A small CTC audio transcriber, trained from scratch: waveform 16khz input, activation relu.
Rows from block 6 of a small CTC audio transcriber, named by matrix and row number. Rows with one number belong to one channel. Each number is 128 + 32 x the weight over its row's rms, rounded and kept within 0 to 255. All counts start at 0. Numbers have three digits each.
After each channel's rows are labels from the 100 clips, of 14976, where the channel reaches its highest value: "top examples" is what is common among them. Only what is clearly more common there than usual is listed. The data: short read English sentences (LibriTTS-R).
# convs0: first width-9 conv (model.blocks.6.convs.0.weight, 144x144x9, each kernel summed), inputs 0-143
# convs1: second width-9 conv (model.blocks.6.convs.1.weight, 144x144x9, transposed, each kernel summed), outputs 0-143

convs0.77:080133155111099112101101072178109079172097103144107122116083062121126205077143157113101094090075110140123103145099155142159103100128129085068139079095095101150169167137148139109090113097093092092127090087139168125165080104133133156096159115101096128081123091080085179092165125095079113145104090145080141110116055053140083107154128137142112125099119094158085086161133093168085088098105105126077076110104111084162160109149107149107133
convs1.77:083088180100133107128105138096103062138162097170196127087136124098101162155124090124123127173119139111149163131148139089156073108136127144127174108159113136157130146107156117180108151112105111212117172138117106146105151101141080123175155069109094157074148142114122135152119149098169130150116128102121111167104065139077119110180162153114153060156142085090120190096160151235127154048122111129161144194169127119161138173088128123085150
top examples: the word "of"

convs0.46:170150063151106095077091147079127178095118150119160044121147088152162176126171152093133138146105104084156106087139101170129121116108131149109046148159138046083085155070115131124121114171105126185164117158140138070115118096082151143107129109040137129095130119165151113159155119107148100121129060108072073128148111108126156127111144137111164121132105082146078096209154112160122105114119107064103113133080131129067102141126125140089133
convs1.46:211128139190155141127111116117081171090138114107106106116133095127126150140154095098075110126121189075121134145087121102158077172135088120179105221089137140170108139065088145148097173141147143103155152124153168166164113124143182112132135122166125073070131104130168170126150117080152154141118137155109118116098143090089125112166145180099158192140106176153142120179100111131137092119123152089072127035115168159091099167162105177157155
top examples: the word "i"

convs0.125:145140130126098126131142107083092178071099128111147158103102074114095072169111130134108070141000128134151100063087078123127126124181127128180147140068114109146149109080194124119156096111111109090119090103067108100146110115099078081108170089131112133148110116108131117147086124120168104114123050094116094127100134136158123092073161125116098145161099193114135116125092192112110106112122096121114076184073120128119117149081085114118171
convs1.125:101129077136108066162137204135046202134190118128169113157132103088142099144195140137114103115088080131109178116128116180111171126133172141156121185120138147167144129162118173122172147108154082150089150169056166060118150089091128055157153167141106152135142139103126178154181144126123138085141128111164183105140142127140103152097155102062132119086108092167186128132109148152089106082155145165139087151099114168140106123137140159147106
top examples: the word "we"

convs0.133:139130197098158078168063143100161095139073106123124155101084079152126147128149082187164077128131093155131140096097121143122075104067128149173146053107106127100111168159156141084151128136114110108146119125076077118123100129143172093110163151127140064145078152100129067109095137198141146138132127170154087128150133108191054074117120189128093121139076158153100162115088138132127139155104123134128112139128104147059052125166150175152128
convs1.133:107089118159158161122173134137176117148090174082099118118147130124112126142118159120144092047156192141100101177160116137105097116038119087141107187114115091075150140117133111074081090183123157093158116144221135151143079182154162167114128144123151140173105166089113089166151156189167107141158118119147090101128110110119144163101031162108112153158134084156164083122157115083124147157154127151117112097159153133129120132122138087067169
top examples: the word "is"

convs0.87:113133156119100102181156121119078084129143110072140104141071081125147099194150061101122102095106133175132089134109150114101116111092114094109126146153124110109132172091152135142091183168100120110153078141149109131049138088000131140143102127094129133110128115104113129156157114105109052158156056100091102095142082120069122097075100103133125140133143036136151117110137129146106119124146108097131132055137130060140131113136117098081154
convs1.87:112150093144146110096071130129111213100124103136173115125109059110109125107135089176103090168230130116099164145067087124116159109126119120113129193108117136202123119083161173115127176082141134101109203132158158123093130077104119079136127125182173170138092166112105174110121105091125113125094112223132141115092130127058087106136160146117150086140119134139137128147081108187147098154143166125117072077150113117092123121156150126160110
top examples: the word "i"

convs0.69:098169110075141130048125116138082117099166145079107112089129102081119156105136086120173119124086139140123094088104111124145109120074143134183095165171108103163140143158137126133099143182156145123103074129177155129152133129175143181077134136103072133137116072089103151110184094061137101132193165151110111056142186120104137105102125164105134133085147113111162087101088104174068060155147170119160094127119087099164123060082116140087108
convs1.69:077122107104151165108136130148129130086083152176097132127182127091145162099116128150175113091195107102105125075113130133190094120080122126080054168079116153133091118140103078115149148091120111111154078088134096115142109141115152114090119143139122196131171117137123075099088123133158172140127147134114112115129165141134141081047116205116138169117156145096174126107187163174147165151129145151103124197094138107199216107109102134052117
top examples: the word "was"

convs0.13:110109058111107133121118169098112160061134127159110110120144191133092135098170134115128122122095118139076146152102118152180067104047137164085129120094129099106161077079137133144147093127143082139105100088127184085151079132072128137020105104128103183135150039139166176110123165133085082133128113093093163132094133066136103167132088079111138095061121125168077114101126162105131126102127088126108151111151144100157084107125125159111151
convs1.13:102128156185156167119179192138150161174104153109131186110113160125118123156117143120141133092149137088123093126114131153156122110154192196074111113138097082165150181103146127096134119111100077120132094141136204173132133148094124108108116175164128077110109171139152060108144154130100137133118116124096109103136136124161133097097117113100095117071096161024140125141170050173231097120162162107190112098106104146153113089141125163116084
top examples: the word "was"

convs0.131:101085101189049076062091163138139139158110095128074120141098138101180098164142130096158170139154092097144141152143092092103041167117144164119096145134086129053121131103146039153098125128132153166154139153123152115146092123171097149154138137105099091155111150108139160134128103118116147120096118134101113195108154148094135136119151096046051150118095132142134098166090111143139121090157159095139095106098086112064148128106036099131143
convs1.131:141115117197106172137152135192140170106177110067110146102102089107057142139117071105128163117095097126108094114140140098155131106052104161138072113183112144165119148148141105066139074156120130145162170201162192096156129144121131128128083129132112121086126108121123164170113097107140101118226183147192126134167151171134157146137169114077121106137111106161081155121093083094090104081138121124135090093127130166172079146168175122121136
top examples: the word "be"

convs0.115:125115130120152136097092103163151143119143152090143119165145141101124064216068062108149171101101121111152138104095180092102119164061099062126071107087135109129127099129053087153116170181122135115117069114153047123118062117025145126127167080147164128130125116142138138126101080138118148153130074116175078152065111146111123128136129077182089111154126104112133129125115107079152136119089141117083159120100190123122146140103163126116142
convs1.115:148159100144138091113136133147096079105157138109087122037089132155144159134137095093064151140164170088091113106081162134131075103122138118096178132156116163154092149078134112162104168150160094134095175105134131130115168140106153109110066105074143169067124104096073149112146134127109096109112159159126147147101166202147149104107183088107163114072075149110124147119127116123085133150161141141076139133084113101106102103182205199094049
top examples: the word "be"

convs0.10:137131154110156020151124125094167160108147118131098120153094098112152109147113051145122124175120106135118139129070129124112073112155120146193164168113111152135096118094178031077162115110126124131139091100133068113083112065179134129128138144135143060131119153123130093112086135166184136145099114153128060119117185146171104073098158119062117139155102168171109140133147130128098139132168142068188127106102089100062074151105131137107116
convs1.10:152136169183180133177087120090088077092120132069035174169145130144072093171124104090104145139130171140140074154152153110131192162088084090171113154164159134136134080138145112122130111142115154175117118120183097162142136188142136122135114097156149155076093096080163090104123143148160118185132085143149120099117152128119134202184137141141064138187147158152190078121120157096147137176126135091159156106118139150097100087183134120110136
top examples: the word "not"

convs0.67:109128091132115064135165130122127094179049051105084145095073133114096089161147114154123127100107128156125146150112136113062054152141134158095094166133103127136156142074133085091089139122101141130111146172156151059119065135147133100077119139171105103143098104137105129211136167069087122100084088099125173105166160101132091076145105106085141096127118114171108117104173119168160121098154113072183097175145154114094108097113092102078106
convs1.67:102135133181143203081102128091142063105093126114099152186139129127068087123152097081134067107108155173163096132141109127120084104127092126072091114149132138082108122136156117143086103113097104106122121148189082137141143111139179113123089120127140119093148188146101154101194184104227070152142140106093095100164109151085157153140109133106068138197134114157108116126121069099132145139127153106128101124109101089147118149138060117104220
top examples: the word "that"

convs0.8:107124114150169149184134169134134173102118184140166135148157135201135116102089135129120120132167143131128194082137141176146116099128144103094090130114110141107138088051085130060153150101138088141151111186118109144154117121028089112113146114169105201105169087123157108162104117185114139152113117092148139122063146096118094127082101061179140134124171104153093134135168121076115122076100088178046141110073150153166087142150132134121140
convs1.8:130156119096173142119097124109185118130137156152116126129086125077078151164131124126108124160146118105166096175174139153159104078134149135112145160175139128130170136168173108094081147105082052062131099095099113076104138156073154100111110082069156144119127175131142117157145144155096065192094118180136091151119097158101082161066155060118146087122075095081109123150145102147133152151148042120141085112212140135143110121142135167108173
top examples: the word "was"

convs0.134:132172085098161068119138121100165103151173122131118119084166119068101140156100072050180151123175154132101099097125115124089061132121162166137094111144132167201152157111113060129142103153092165102101119053174108130178087097102174138103127155136074022174080084113100142112134116153141125123126111093138100122100143137087166127121154069148138173103087144147096137139149082147151103084116090097128157111127113115089170160091131131108094
convs1.134:123146177073135100100193155083110106151143113144076146156112177118127131147100137126148129072153166074133061092073131093174097113103149146089081062163169150114142157080180159187134173161136115089096074066157139151113143138110134132131149133149152102148106105117136139158176186154187127107113108083101127128110094207159153099099124144144188121058135186131117072143156124126159085143127109174120127162089166137106115190140170130112107
top examples: the word "is"

convs0.118:152095087077107053096112162170162133097151177156129083113090132120084074121100116081149125114120100118112145149152131120113172133120162149168100129076029149081123057087086158130096090070139098119142129100104116089103122143132075090113121201122086152121085156114166081084127156085122161107146062100164128137150136174116067125155101089127126142178132159113075080080114127125072136073118133141130145085117114119121101169107084089127108
convs1.118:151120153138181135096164167181170189156073085155137125135192119098144139139139097139087111137101146157134092174126099171088171120179078138197122137127112104150145134096100162132153133196109094071079113087092084129125105153109050202136136114174163164104081149078128141116094126120124117166132085108186158117132149112125179152085146126155145178074115166139083146126105155139182120049137140154146169148132142122073106114115083089141125
top examples: the word "be"

convs0.56:100100064110102129081146136171161109061128119108114088179134131186141130132047138109157129081077171130184101080055152139157158153099141102132147144105121164116142137099109135144122094103126091111152096117145102123141118181086110135105098136098179151070120150161118145161177107133093176124103119054077175141104085156161122164133095139127126080109103141108075052070114116114112150043081113060125141150133146109148104080112136157110096
convs1.56:140133123143127131106141111153071159143171183136111130113065153189133146149122180094139084167207133142122098125083167128097124141072104187127170155105087103175132100196144171111097141112134163106169159147178126074083071151033153137112163031161104159164144128114135144132112167130185098134146105140103111180103167113093128153121117158119127117128120122066115131200118104073106080138125082117105100132171120109137164122122135170112133
top examples: the word "was"

convs0.73:106109026117124089105127173128139138094084111094166110064075115169093166158144077127174124150133124121115101149086116094070084100065129121079105125153100104159126146128101048171119088141088116050121154114157168101165113100119130141106055108081121138077156086115153160163118092053097117126147125164163131098110122146132104097155126100097153121073117146153135131201142157125086129082114106127117122142134107141066116124136105098072077
convs1.73:115118072176171167108139137108126075116050116124105096092103142152104123146143159093044187126233117099135169166114146032162072164128123117129186120183089098169115092136132064162100146175124101092088071122158102122135160158123129049096083052131130141112142156143088107151113094129061153172132079126114140125134119168106121131130093108166151117117139125099114133128136141111148150118140136123122116169074146146144145147173141119113117
top examples: the word "not"; the word "is"

convs0.28:035121165175101096132084115088141117090082134090111076099108098171165140142164121140131128160128098156117081063098143112195110100141109160131179068129112112098131087089116067058120122167081124118150127124096160096140112114126094120170111084125155118062068117095146144125203134093161152153139084126113135151128110169164081088138141105141115104119138152150107147129145166107093104101055141162109115158107109121110067120135039092078120
convs1.28:148169145179080155083192139182144112091135187086145090149092118159076157076176147143149147109138118149183140112105112116146101149156083114133178209167111120160130081083183096120156092122122064130114163078154150121136093138088147184189100107128103101071095144108154087128083140112160137168089109162169136130159108104108153147138158143101122110145109177119147158157113051176090130111164123137142126148173084102111133112161213136129151
top examples: the word "was"

convs0.66:082096093091122106097091112142138130120130138120074154043164105149127107132135142120124122127122158128100128114099120109161098103038087179122136141117115133094125143071146134055098128179140112148183148107156167154148071104114036111123144133162152106148148122105123130144170150141081177054123099060052139130127098101088132101085112072126075114043088149107142131096144078133107074128153071113117120128126125176105114101086149075118121
convs1.66:131142137141120176104110131130132167110125191115101038165182137169060121080128115141122093106090067158180165100170133102144185134118123146128105152086136142128099059185177089091145115101104176171115148147148153157167130207143159112177110165090148135110107127145172085099123151164177099144125054099162154143104122166094142127117096124153070121155118154150097097129110081128135175151178107103134078091153074173127140115168085112109156
top examples: the word "i"

convs0.51:111146153057132030139128133129092135140108113140146107104145106124141158110135113088127094132031140124134084081075144111119110165098132142190109045123122139186129125127164107066112102083125130116133105083116119184055139150146116120105100131125146151106157125080115094000155174159159151096119146103176093106143139086124094117127110174106098126109120126075130105097137126136114145186123160103179135112105111127076087134094114165144096
convs1.51:057085127171213114167091089149125124137144143111121163107111187095110154138061111134154124110127127151112121133110157149057163180120150107156146160142065112136177136070144130151165162097116106148071116140115097136105115139152140090178102137227071078149100165107155109126121176160120107138148108105103084138128175109141115154128057095169151138099165133152173110144150087117189097094095141075167118069063142162107115151123101135143102
top examples: the word "not"

convs0.9:117149151119135098110104108063149078181081058078083116113048101128136152162095127089143172074107098070157118118131155056077101151133118105135157036078092129094114103119192138106114097144104127114128152154094098143131136079129113107122147108160134118123133123140049126148134116120132071120167153158138124112141070097155201132134152152138092078106094153123144080069099092125085131066169111129099138120124112082138127151122125197143078
convs1.9:099125112132139139157122071138139118127068104123085142081129141104107133102098144187160171110094158081083076149125150158164123152119129115095145116124084157184033111179177141115129115118129138105118124140168160086162138159122157204178086099157097081105163192163163127121137113118132162128125135149147168114111115196077130077111147165103157141172157085076110074188129184074078144089124096102131089140090156131097146151087095172108090
top examples: the word "must"