From a checkpoint of a small CTC audio transcriber.
Model: 4.64M parameters, waveform 16khz input, arch tc_resnet, norm batchnorm, activation relu, depths [2, 2, 4, 2], widths [96, 112, 144, 176].
Rows from block 4, named by matrix and row number. Rows with one number belong to one channel. Each number is 128 + 24 x the weight over its row's rms, rounded and kept within 0 to 255. All counts start at 0. After the name is the row's rms in percent of the matrix's.
# convs0: first width-9 conv (model.blocks.4.convs.0.weight, 144x112x9), inputs 56-59, a 9 kernel for each
# convs1: second width-9 conv (model.blocks.4.convs.1.weight, 144x144x9, transposed), outputs 56-59, a 9 kernel for each
convs0.73 102 [109  99 119 115 116  98  98  93 116  70 125 113 156 137 111 117 128 108 161 120 112 135 122 141 149 140  64 105 108  84  61  99 112 135 145 150]
convs0.74 102 [107 104 111 136 128 119 108 119 125 121 133 123 124 121 129 146 158 161 103 135 146 158 152 155 129 114 123  93 156 156 146 108 122 145 118 133]
convs0.75 099 [128 121 119 135 106  82 110 117 155 137  86 138 146 180 115 142 174 151  83 131 139 126 125 116 106 124 111 131 123 147 138 127 128 141 120 104]
convs0.76 101 [124 108 120 141 137 111 110 127 129 200 163 152 164 158 156 140 148 119  99 102 112 113 142 174 139 105 114  43  99 135 108 132 129 155 147 180]
convs0.77 102 [126 124 113 108 111 111 118 116 106 120 137  86  66 115 142 143 124 111 145 112  96 122 122 138 141 120 130  94  85 120 137 141 134 131 124 141]
convs0.78 100 [101 107 121 145 135 115  96 126 130 149 120  69 111 138 134 118 134 121 161 104  84  95 116 146 126 113 127 142 157 138 127  75  84  86 103 120]
convs0.79 102 [160 134 123 103 125 129 128 104 107 139 154 134  91 105 138 142 111 109 128 146 132 126 132 112 108 115 152  98  99 113 114 117 112  86 113 137]
convs0.80 098 [159 133 135 148 157 145 123 105  83 104 120 148 114  73  75 109 117 154 109 150 162 158 159 150 123 143 127 140 138  92 117 122 105  90 132 131]
convs0.81 100 [ 71  60  85 105 136 159 161 152 150 163 160 149 138 117 111 100 107 128 126 137 143 131 133 144 129 145 173  50  72 121 142 157 142 121 109 126]
convs0.82 102 [121 127 122 128 131 119 114 102 110 165 122 144 136 144 128 121  98 124  99 118 111 103  84 110 101  89 105 128 136 132 133 119 126 117 118  94]
convs0.83 097 [135 120 133 170 144 116 129 140 145  84  91 100  99 119 105 120 129 141  76  88 122 132 140 152 150 100 114 150 164 190 147 107  99 142 151 156]
convs0.84 101 [117 109 119 147 148 133 120 114 110 128 111 119 113  92  96 147 148 131 202 155 119 121 156 169 131 125 109  92 110 151 136 136 137 105 126 138]
convs0.85 104 [164 136 116 127 112  91 113 145 133 140 128 133 132 117 123 128 131 155 105 104 108 102 117 145 140 144 100 165 132 108 138 123 101 107 108 135]
convs0.86 098 [ 64  77 118 118 120 120 115 121 104  93  50  76  86 126 109  63  97  98 149 155 133 131 118 116 104 107  96 132 131 113 138 134 104 115 154 131]
convs0.87 100 [102 115 100 100 126 116 124 135 133 155 114 108 121 129 114 115 147 183 123 130 136 116  99 101 114 102 133 132 104  69  77 162 160 163 132 135]
convs0.88 099 [170 177 162 144 149 139 136 140 125 147 132 132 119  77 121 125 130 126  85 107 122  91  97 125 135 119 118 121 113 120 120 122 127 135 101  82]
convs0.89 099 [127 103 102 130 133 114 103  88 107 150 156 141 112 112 147 132 155 156 147 161 139 145 145 115  84 122 150 125 106  72 149 159 125 122 111 107]
convs0.90 103 [155 117 101 134 113 116 131 154 135 130 163 167 147 114 134 150 144 142 126 150 168 149 145 122 138 175 186  63  88 119 130 145 160 176 132 106]
convs0.91 101 [141 112 110 134 145 119 113 121 114 146 139 127 157 135 127 103  78  99 159 121 128 110 120 146 143 117 118 100 115 116 123 125 130 129 128 133]
convs0.92 099 [105 112 104  86 139 174 163 160 144 120 125 151 182 151 143 122 102 135  52  72  89 141  82 126 120 118 149 115 101 102  76 117 119 148 159 107]
convs0.93 101 [127 125 159 129 131 136 149 149 140 133 106  96  67 108 136 150 153 120  96  92 111 104  86 111 110 109 118 145 163 153 144 130 124 136 129 120]
convs0.94 099 [151 132 108 134 141  86  70  82  96  83  94 106 136 138 141 149 158 149 152 154 123 106 121  99  93 107 126 172 134 119 118 157 147 125  87  97]
convs0.95 101 [ 98 114 124 127 144 122 139 127 113 133 121  98  84 133 134  95 114 141 148 115  85 100 104  86 100 120 121 133 114 123 132 139 152 119  86  76]
convs0.96 100 [118 118 164 112 101 118 138 106  91 103 108 132  81 102 122 101 121 124 102 103 135 135 187 131 131 139  86 109 145 105 100 110 151 139 107 114]
convs0.97 101 [103  85  62 117 116 146 169 111 112 112 125 113 107 120 111 101 104 106  95 114 129 165 175 162 151 104 125 135 114 117 129 137 134 106 156 217]
convs0.98 097 [124  98  88 127 126 114 135 139 178  91  90 118 153 143 137 123  94 140 106 113 111  98 145 117  81 103 135  87 114 108 114 104 131 120 131 100]
convs0.99 101 [ 92  90  91 113 105 120 135 160 176 124 123 115  86  75  95 139 146 128 101 110 126 129 137 137 126 143 133  71  93 127 134 123 143 142 156 153]
convs0.100 098 [158 126 104 100 108 108 132 141 122 142 144 134  89 106 149 113  81 106 141 127 121  82 118 124 132 154 143 106 101  79  87 105 135 158 150 139]
convs0.101 100 [120 112  89 105 149 155 143 130 125 143 113  93 124 124 143 145 141 125 137 108 127 128 145 154 185 175 147 150 133 123 150 109  91 131 168 177]
convs0.102 098 [156 150 128 129 110 108 116 154 136 129 136 131 139 144 118 127 149  87 139 129 123 139 125 103  89  88 101 122 108 135 122 107 108 108 135 106]
convs0.103 102 [123 133 122 104  78  72 100 143 151 131 127 125  71  79 113 113 141 136 137 138 141 123 111 109 119 117 119 128 121  94  96 129 127 141 131 129]
convs0.104 101 [109 114 116 109 132 146 128 134 130 126 163 139 128 100 114 169 175 178 128 136 141 142 124 142 177 168 133  87 127 118 123 137 141  99 107 119]
convs0.105 099 [134 131 141 121 112 139 120 124 135 173 159 158 178 159 110  92  89  62 116 152 168 191 186 137 147 140 132 128 159 123 102 101 102 104 102 106]
convs0.106 099 [165 158 142 133 119 100  82 119 126 148 142 130 159 142 139 151 166 164 193 180 153 125 129 149 132  94  99 115  99 139 156 136  99  84  60  64]
convs0.107 099 [ 82  99  93 106 131 130 106 132 138 154 146 147 146 112  70  76 121 152 153 150 132 128 101  73  61 125 107 125  94  89 116 160 159 139 117 125]
convs0.108 099 [117 136 120 142 118  92 105 145 153 156 166 164 126  93 108 122 127  84 109 145 177 168 139 140 162 188 181 138 126 107 111 147 126  99 118 119]
convs0.109 100 [154 148 140 130 112 105 121 120  92 108 112 121 131 139 155 142 115 144  90 112 131 139 138 118 111  99 103 150 120 117 108 104  89 108 133 100]
convs0.110 100 [122 138 127 113  93 131 163 157 139  79 123 115  94 119 138 148 138 112 135 110 105 124 145 112 105 137 128 111 141 108 112 129 129 138 130 110]
convs0.111 100 [131 143 151 126 127 130 123 119 113 157 167 143 135 146  84  85  80  94 159 161 133 115 117 134 117 124 157 119  79  60  62 102 122 137 166 166]
convs0.112 101 [137 142 144 138 109  98 136 144 130 135 150 162 146 117 128 120 112 134 112  96 103 108 157 160 142 167 163 108 130 144 163 144 114 114 121 151]
convs0.113 098 [122 126 127 148 142 133 123  89  54 103  96 128 107  98 137 173 172 178 115 139 137 134 156 122 109 158 172 159 158 140 145 120 102 100  86  77]
convs0.114 099 [ 99  95  94 123 150 131 124 166 180 117 135 156 124  97 127 109 112 119  81 104  88  97 115 114 118 105 133 144 152 144 166 135 104 128 146 153]
convs1.73 102 [109 117 116  96 106 113 113  98  87 160 157 123 109 126 123 133 107 107 163 164 131 124 132 127 137 108 111 129 124 119 124 128 122 121 141 125]
convs1.74 096 [174 170 151 143 163 152 160 144 140 158 158 144 124 100  82  86  91 113 124 149 126 135 118 149 152 162 131 155 138 155 159 156 161 117  94  82]
convs1.75 101 [182 166 127 125 144 131 126 139 109 158 102 102 139 145 127 125 107 156 175 188 191 149 158 164 113  99 126 129 154 154 125 146 148 146 117 136]
convs1.76 095 [148 142 148 125 135 113  76  99  95 148 143 146 126 121 198 180 150 168 118 141 102 102 104  97 140 139 115 139 131 100 111 156 146 130 112 103]
convs1.77 098 [127 141 132 132 141 122 109  82  79 100  95 122 152 144 134 116  99  98 152 149 157 177 150 139 150 143 148  93  99 122 121 100 120 126 144 134]
convs1.78 098 [173 148 129 122 121 129 151 139 153 185 177 130 122 135 152 167 151 155 155 154 157 144 118 110 121 121 148 108 141 149 112  96 120 142 148 175]
convs1.79 103 [147 156 168 170 160 133 138 147 172 124 113 143 173 165 137 108 125 122 119 133 146 177 173 135 122 106  99 154 136 124 122 111 100  97 120 100]
convs1.80 100 [140 125 121 130 150 133 132 132 124 145 130 120 102  99 122 125 117 159 138 129 117  90  95 122 124 132  91 136 106 104 122 155 158 142 117 144]
convs1.81 095 [149 143 140 130 124 137 162 145 124 155 163 150 139 151 132 126 105 111 149 106 113 131 142 147 126 108  94 156 143 155 156 120 103 112 129 133]
convs1.82 098 [ 83  75 116 158 179 147 129 115  98 101 114 106 140 112 123 144 174 179  49  90  88  96 117 137 143 163 154 119 148 112 104 121 153 148 156 174]
convs1.83 101 [118 133 116 110 109 122 141 121 115 121 147 158 119 123 135 174 171 159 160 121 117 145 157 156 158 154 133 144 155 158 183 148 133 107 102 100]
convs1.84 096 [116 131 144 169 152 159 124  99 117 122 126 137 140 125  84  98 119 137 151 139 124 112 115 171 145 145 147 148 129 134 100 124 130 142 131 119]
convs1.85 101 [132 117 137 121 117 121 150 140 117 116 105 130 131 109 122 131 108  94 127 113 137 166 140 121 128 107 109 111 118 103  99  99 126 157 173 180]
convs1.86 098 [109 124 146 134 126 144 138 131 135 112 164 170 120 123 131 123 117 105 106 102 103 102 117 136 161 165 143 113 112 140 154 135 123 126 105 128]
convs1.87 104 [153 157 120 101 112 104 114 117  87  80 124 171 120 111 101 148 107 120 106  95 117 130  95  91  98 115 104  75  82 128 186 164 124 183 198 161]
convs1.88 098 [160 176 154 117 113  98  90  85  82  93 104 135 155 159 140 131 133 136  82 112 125 150 144 142 119 126 164 110 139 146 142 132 153 126 110 106]
convs1.89 100 [142 137 133 134 127 125 117 132 144 139 128 176 168 138 159 149 133 170 139  99 137 140 126 160 153 136 138 133 103 134 188 145 137 100  88 134]
convs1.90 107 [201 220 212 187 176 135 141 126  82 193 162 137 134 153 124 150 131 139 109  95 108 106 124 137 150 173 114 129 128 137 135 126 123 163 191 190]
convs1.91 105 [ 91  80 120 126 115 148 118 103 119 117 119 121 108 141 172 141 120 155 162 168 112  99  85 112 149  95 164 135 134 133 153 153 162 151 142 122]
convs1.92 097 [225 169 187 165 165 133 113  80 123 118 121 134 153 168 138 134 183 166  94 120 128  94 112 137 125 130 106 144 179 136 138 142 154 159 124 128]
convs1.93 099 [ 63  96 114 112  74  92 134 142 164  97 129 139 123 119 118 122 118  98 144 106 124 136 105 113 127 120 114 112 117  98  78  62  81  93  39 114]
convs1.94 099 [ 83  91 101 135 134 143 155 134 116 115  70  82 151 165 148 148 134 120  97 122 142 137 131 114  82  94 105 127 108  98 127 105 123 130 162 141]
convs1.95 100 [ 95  96 116 136 148 126 124 111 115  96 128  80 137 144 159 151 149 143 175 150 177 176  93  72  79  88 141 120 112  94 111 132 134  95 136 115]
convs1.96 102 [147  99 124 132  85  99 120 111 140 149 131  79  93 131 118 151 140 129  82 154 154 145 124 123 168 151 155 111 151 108 121 143 172 122 143 156]
convs1.97 101 [123 132 120 122 120 127 115 128 147 113 147 166 167 143 115 168  81 101 163 113 118 121 138 135 140 155 158 108 106 112 147 186 132 119 129 147]
convs1.98 103 [139 143 155 113 132 132 129 124 162 114  66 110  94  55 102 130 131 141 131 106 142 128 103 136 145 131 111 136 146 136 121 134 156 167 115 134]
convs1.99 098 [156 162 158 128  76  62 102 104  91 107 103  94  89 104 122 102  88  69 102  92  86  88 107 129 138 128 102 163 158 143  92 106 139 147 165 129]
convs1.100 098 [127 125 153 151 139 165 171  89  82 132 120 126 182 165 134 148 183 162 121 126 130 165 158 149 159 149 180 104 115 116  99 140 160 175 130 106]
convs1.101 100 [133  98 118 165 137 149 113  99 162 150 128 115 110 131 138 134  71 108 150 140 134 168 146 108 131 140 169 122 114 118 145 142 130 111 121 129]
convs1.102 099 [160 136 116  93  93  97  95 102 145 155 144 164 179 132 106 154 157 117 127 120 137 129 103 100 118  95 130 103 158 163 150 133 125 140 126 108]
convs1.103 099 [102 100 111 116 121 155 155 119 100 113  98 132 132 152 161 141 148 146 122 134 121 118 115 107 100 103 153 139 125 130 148 141 116  99  91 130]
convs1.104 097 [ 90 108 114 140 117 111 120 167 156 157 122 107 123 133 113 130 132 126 103 111 124 147 130 115 114 121 122  77 109 131 110  75 109 112 136 144]
convs1.105 103 [130 160 188 150 101  92  84 114 125 178 172 136 120 137 139 167 147 161 104 105 109 145 167 137 144 112 124 129 178 177 135 122 159 151 189 167]
convs1.106 099 [117 116 116 104 119 132 124 119 117 110 125 159 143  99 109 105  77 129 171 140 124 110 128 106 136 164 160 108 148 132 131 136 118 188 127 121]
convs1.107 101 [128 135 108 144 148 135 129 111 118 132 134 136  99 116 123 122 136 122 102 102 122  85 109 134 129 130 152 101 126 122 106 123 157 191 182 150]
convs1.108 099 [138 162 145 130 157 196 193 162 108 135 137 140 141 113 141 102 127 165 123  99 137 113 119 154 140 144 121 155 130 140 149 129 111 124  97 102]
convs1.109 098 [121 149 139 134 113 113  99 122 148 123 137 145 125 110  97 106 169 204 118 117 128 138 163 123 137 132 153 105 145 122  74 106 111 139 170 162]
convs1.110 101 [137 101 109 116 111 110 136 149 155  94 111 158 160 112 122 143 117 130 135 124 145 149 135 159 129 113 111 151 113 133 110  92  72  83 108 100]
convs1.111 097 [ 96  97 111  96  83  91 110 122 136 133 136 146 185 182 138 140 131 141 169 112  66 102 124 149 138 133 150  94 108 141 130  96 108 122 122 116]
convs1.112 100 [148 153 165 164 150 150 150 139 141 146 112 135 156  88  55  68 100  88 140 112 103 107 133 128 129 163 159 116 158 139 120 112 135 136 126 109]
convs1.113 100 [184 141 132 145 144 151 123 112  79  73 119 147 149 150 152 151 141 136 160 144 138 136 112  98 143 166 110 109 146 162 135 130 145 166  99  82]
convs1.114 103 [129 138 152 148 118 122 120 130 110  95 129 115 109 124 136 123 126 121 147 125 111 125 116 128 116 126 131 118 130 118 138 110 123 170 154 145]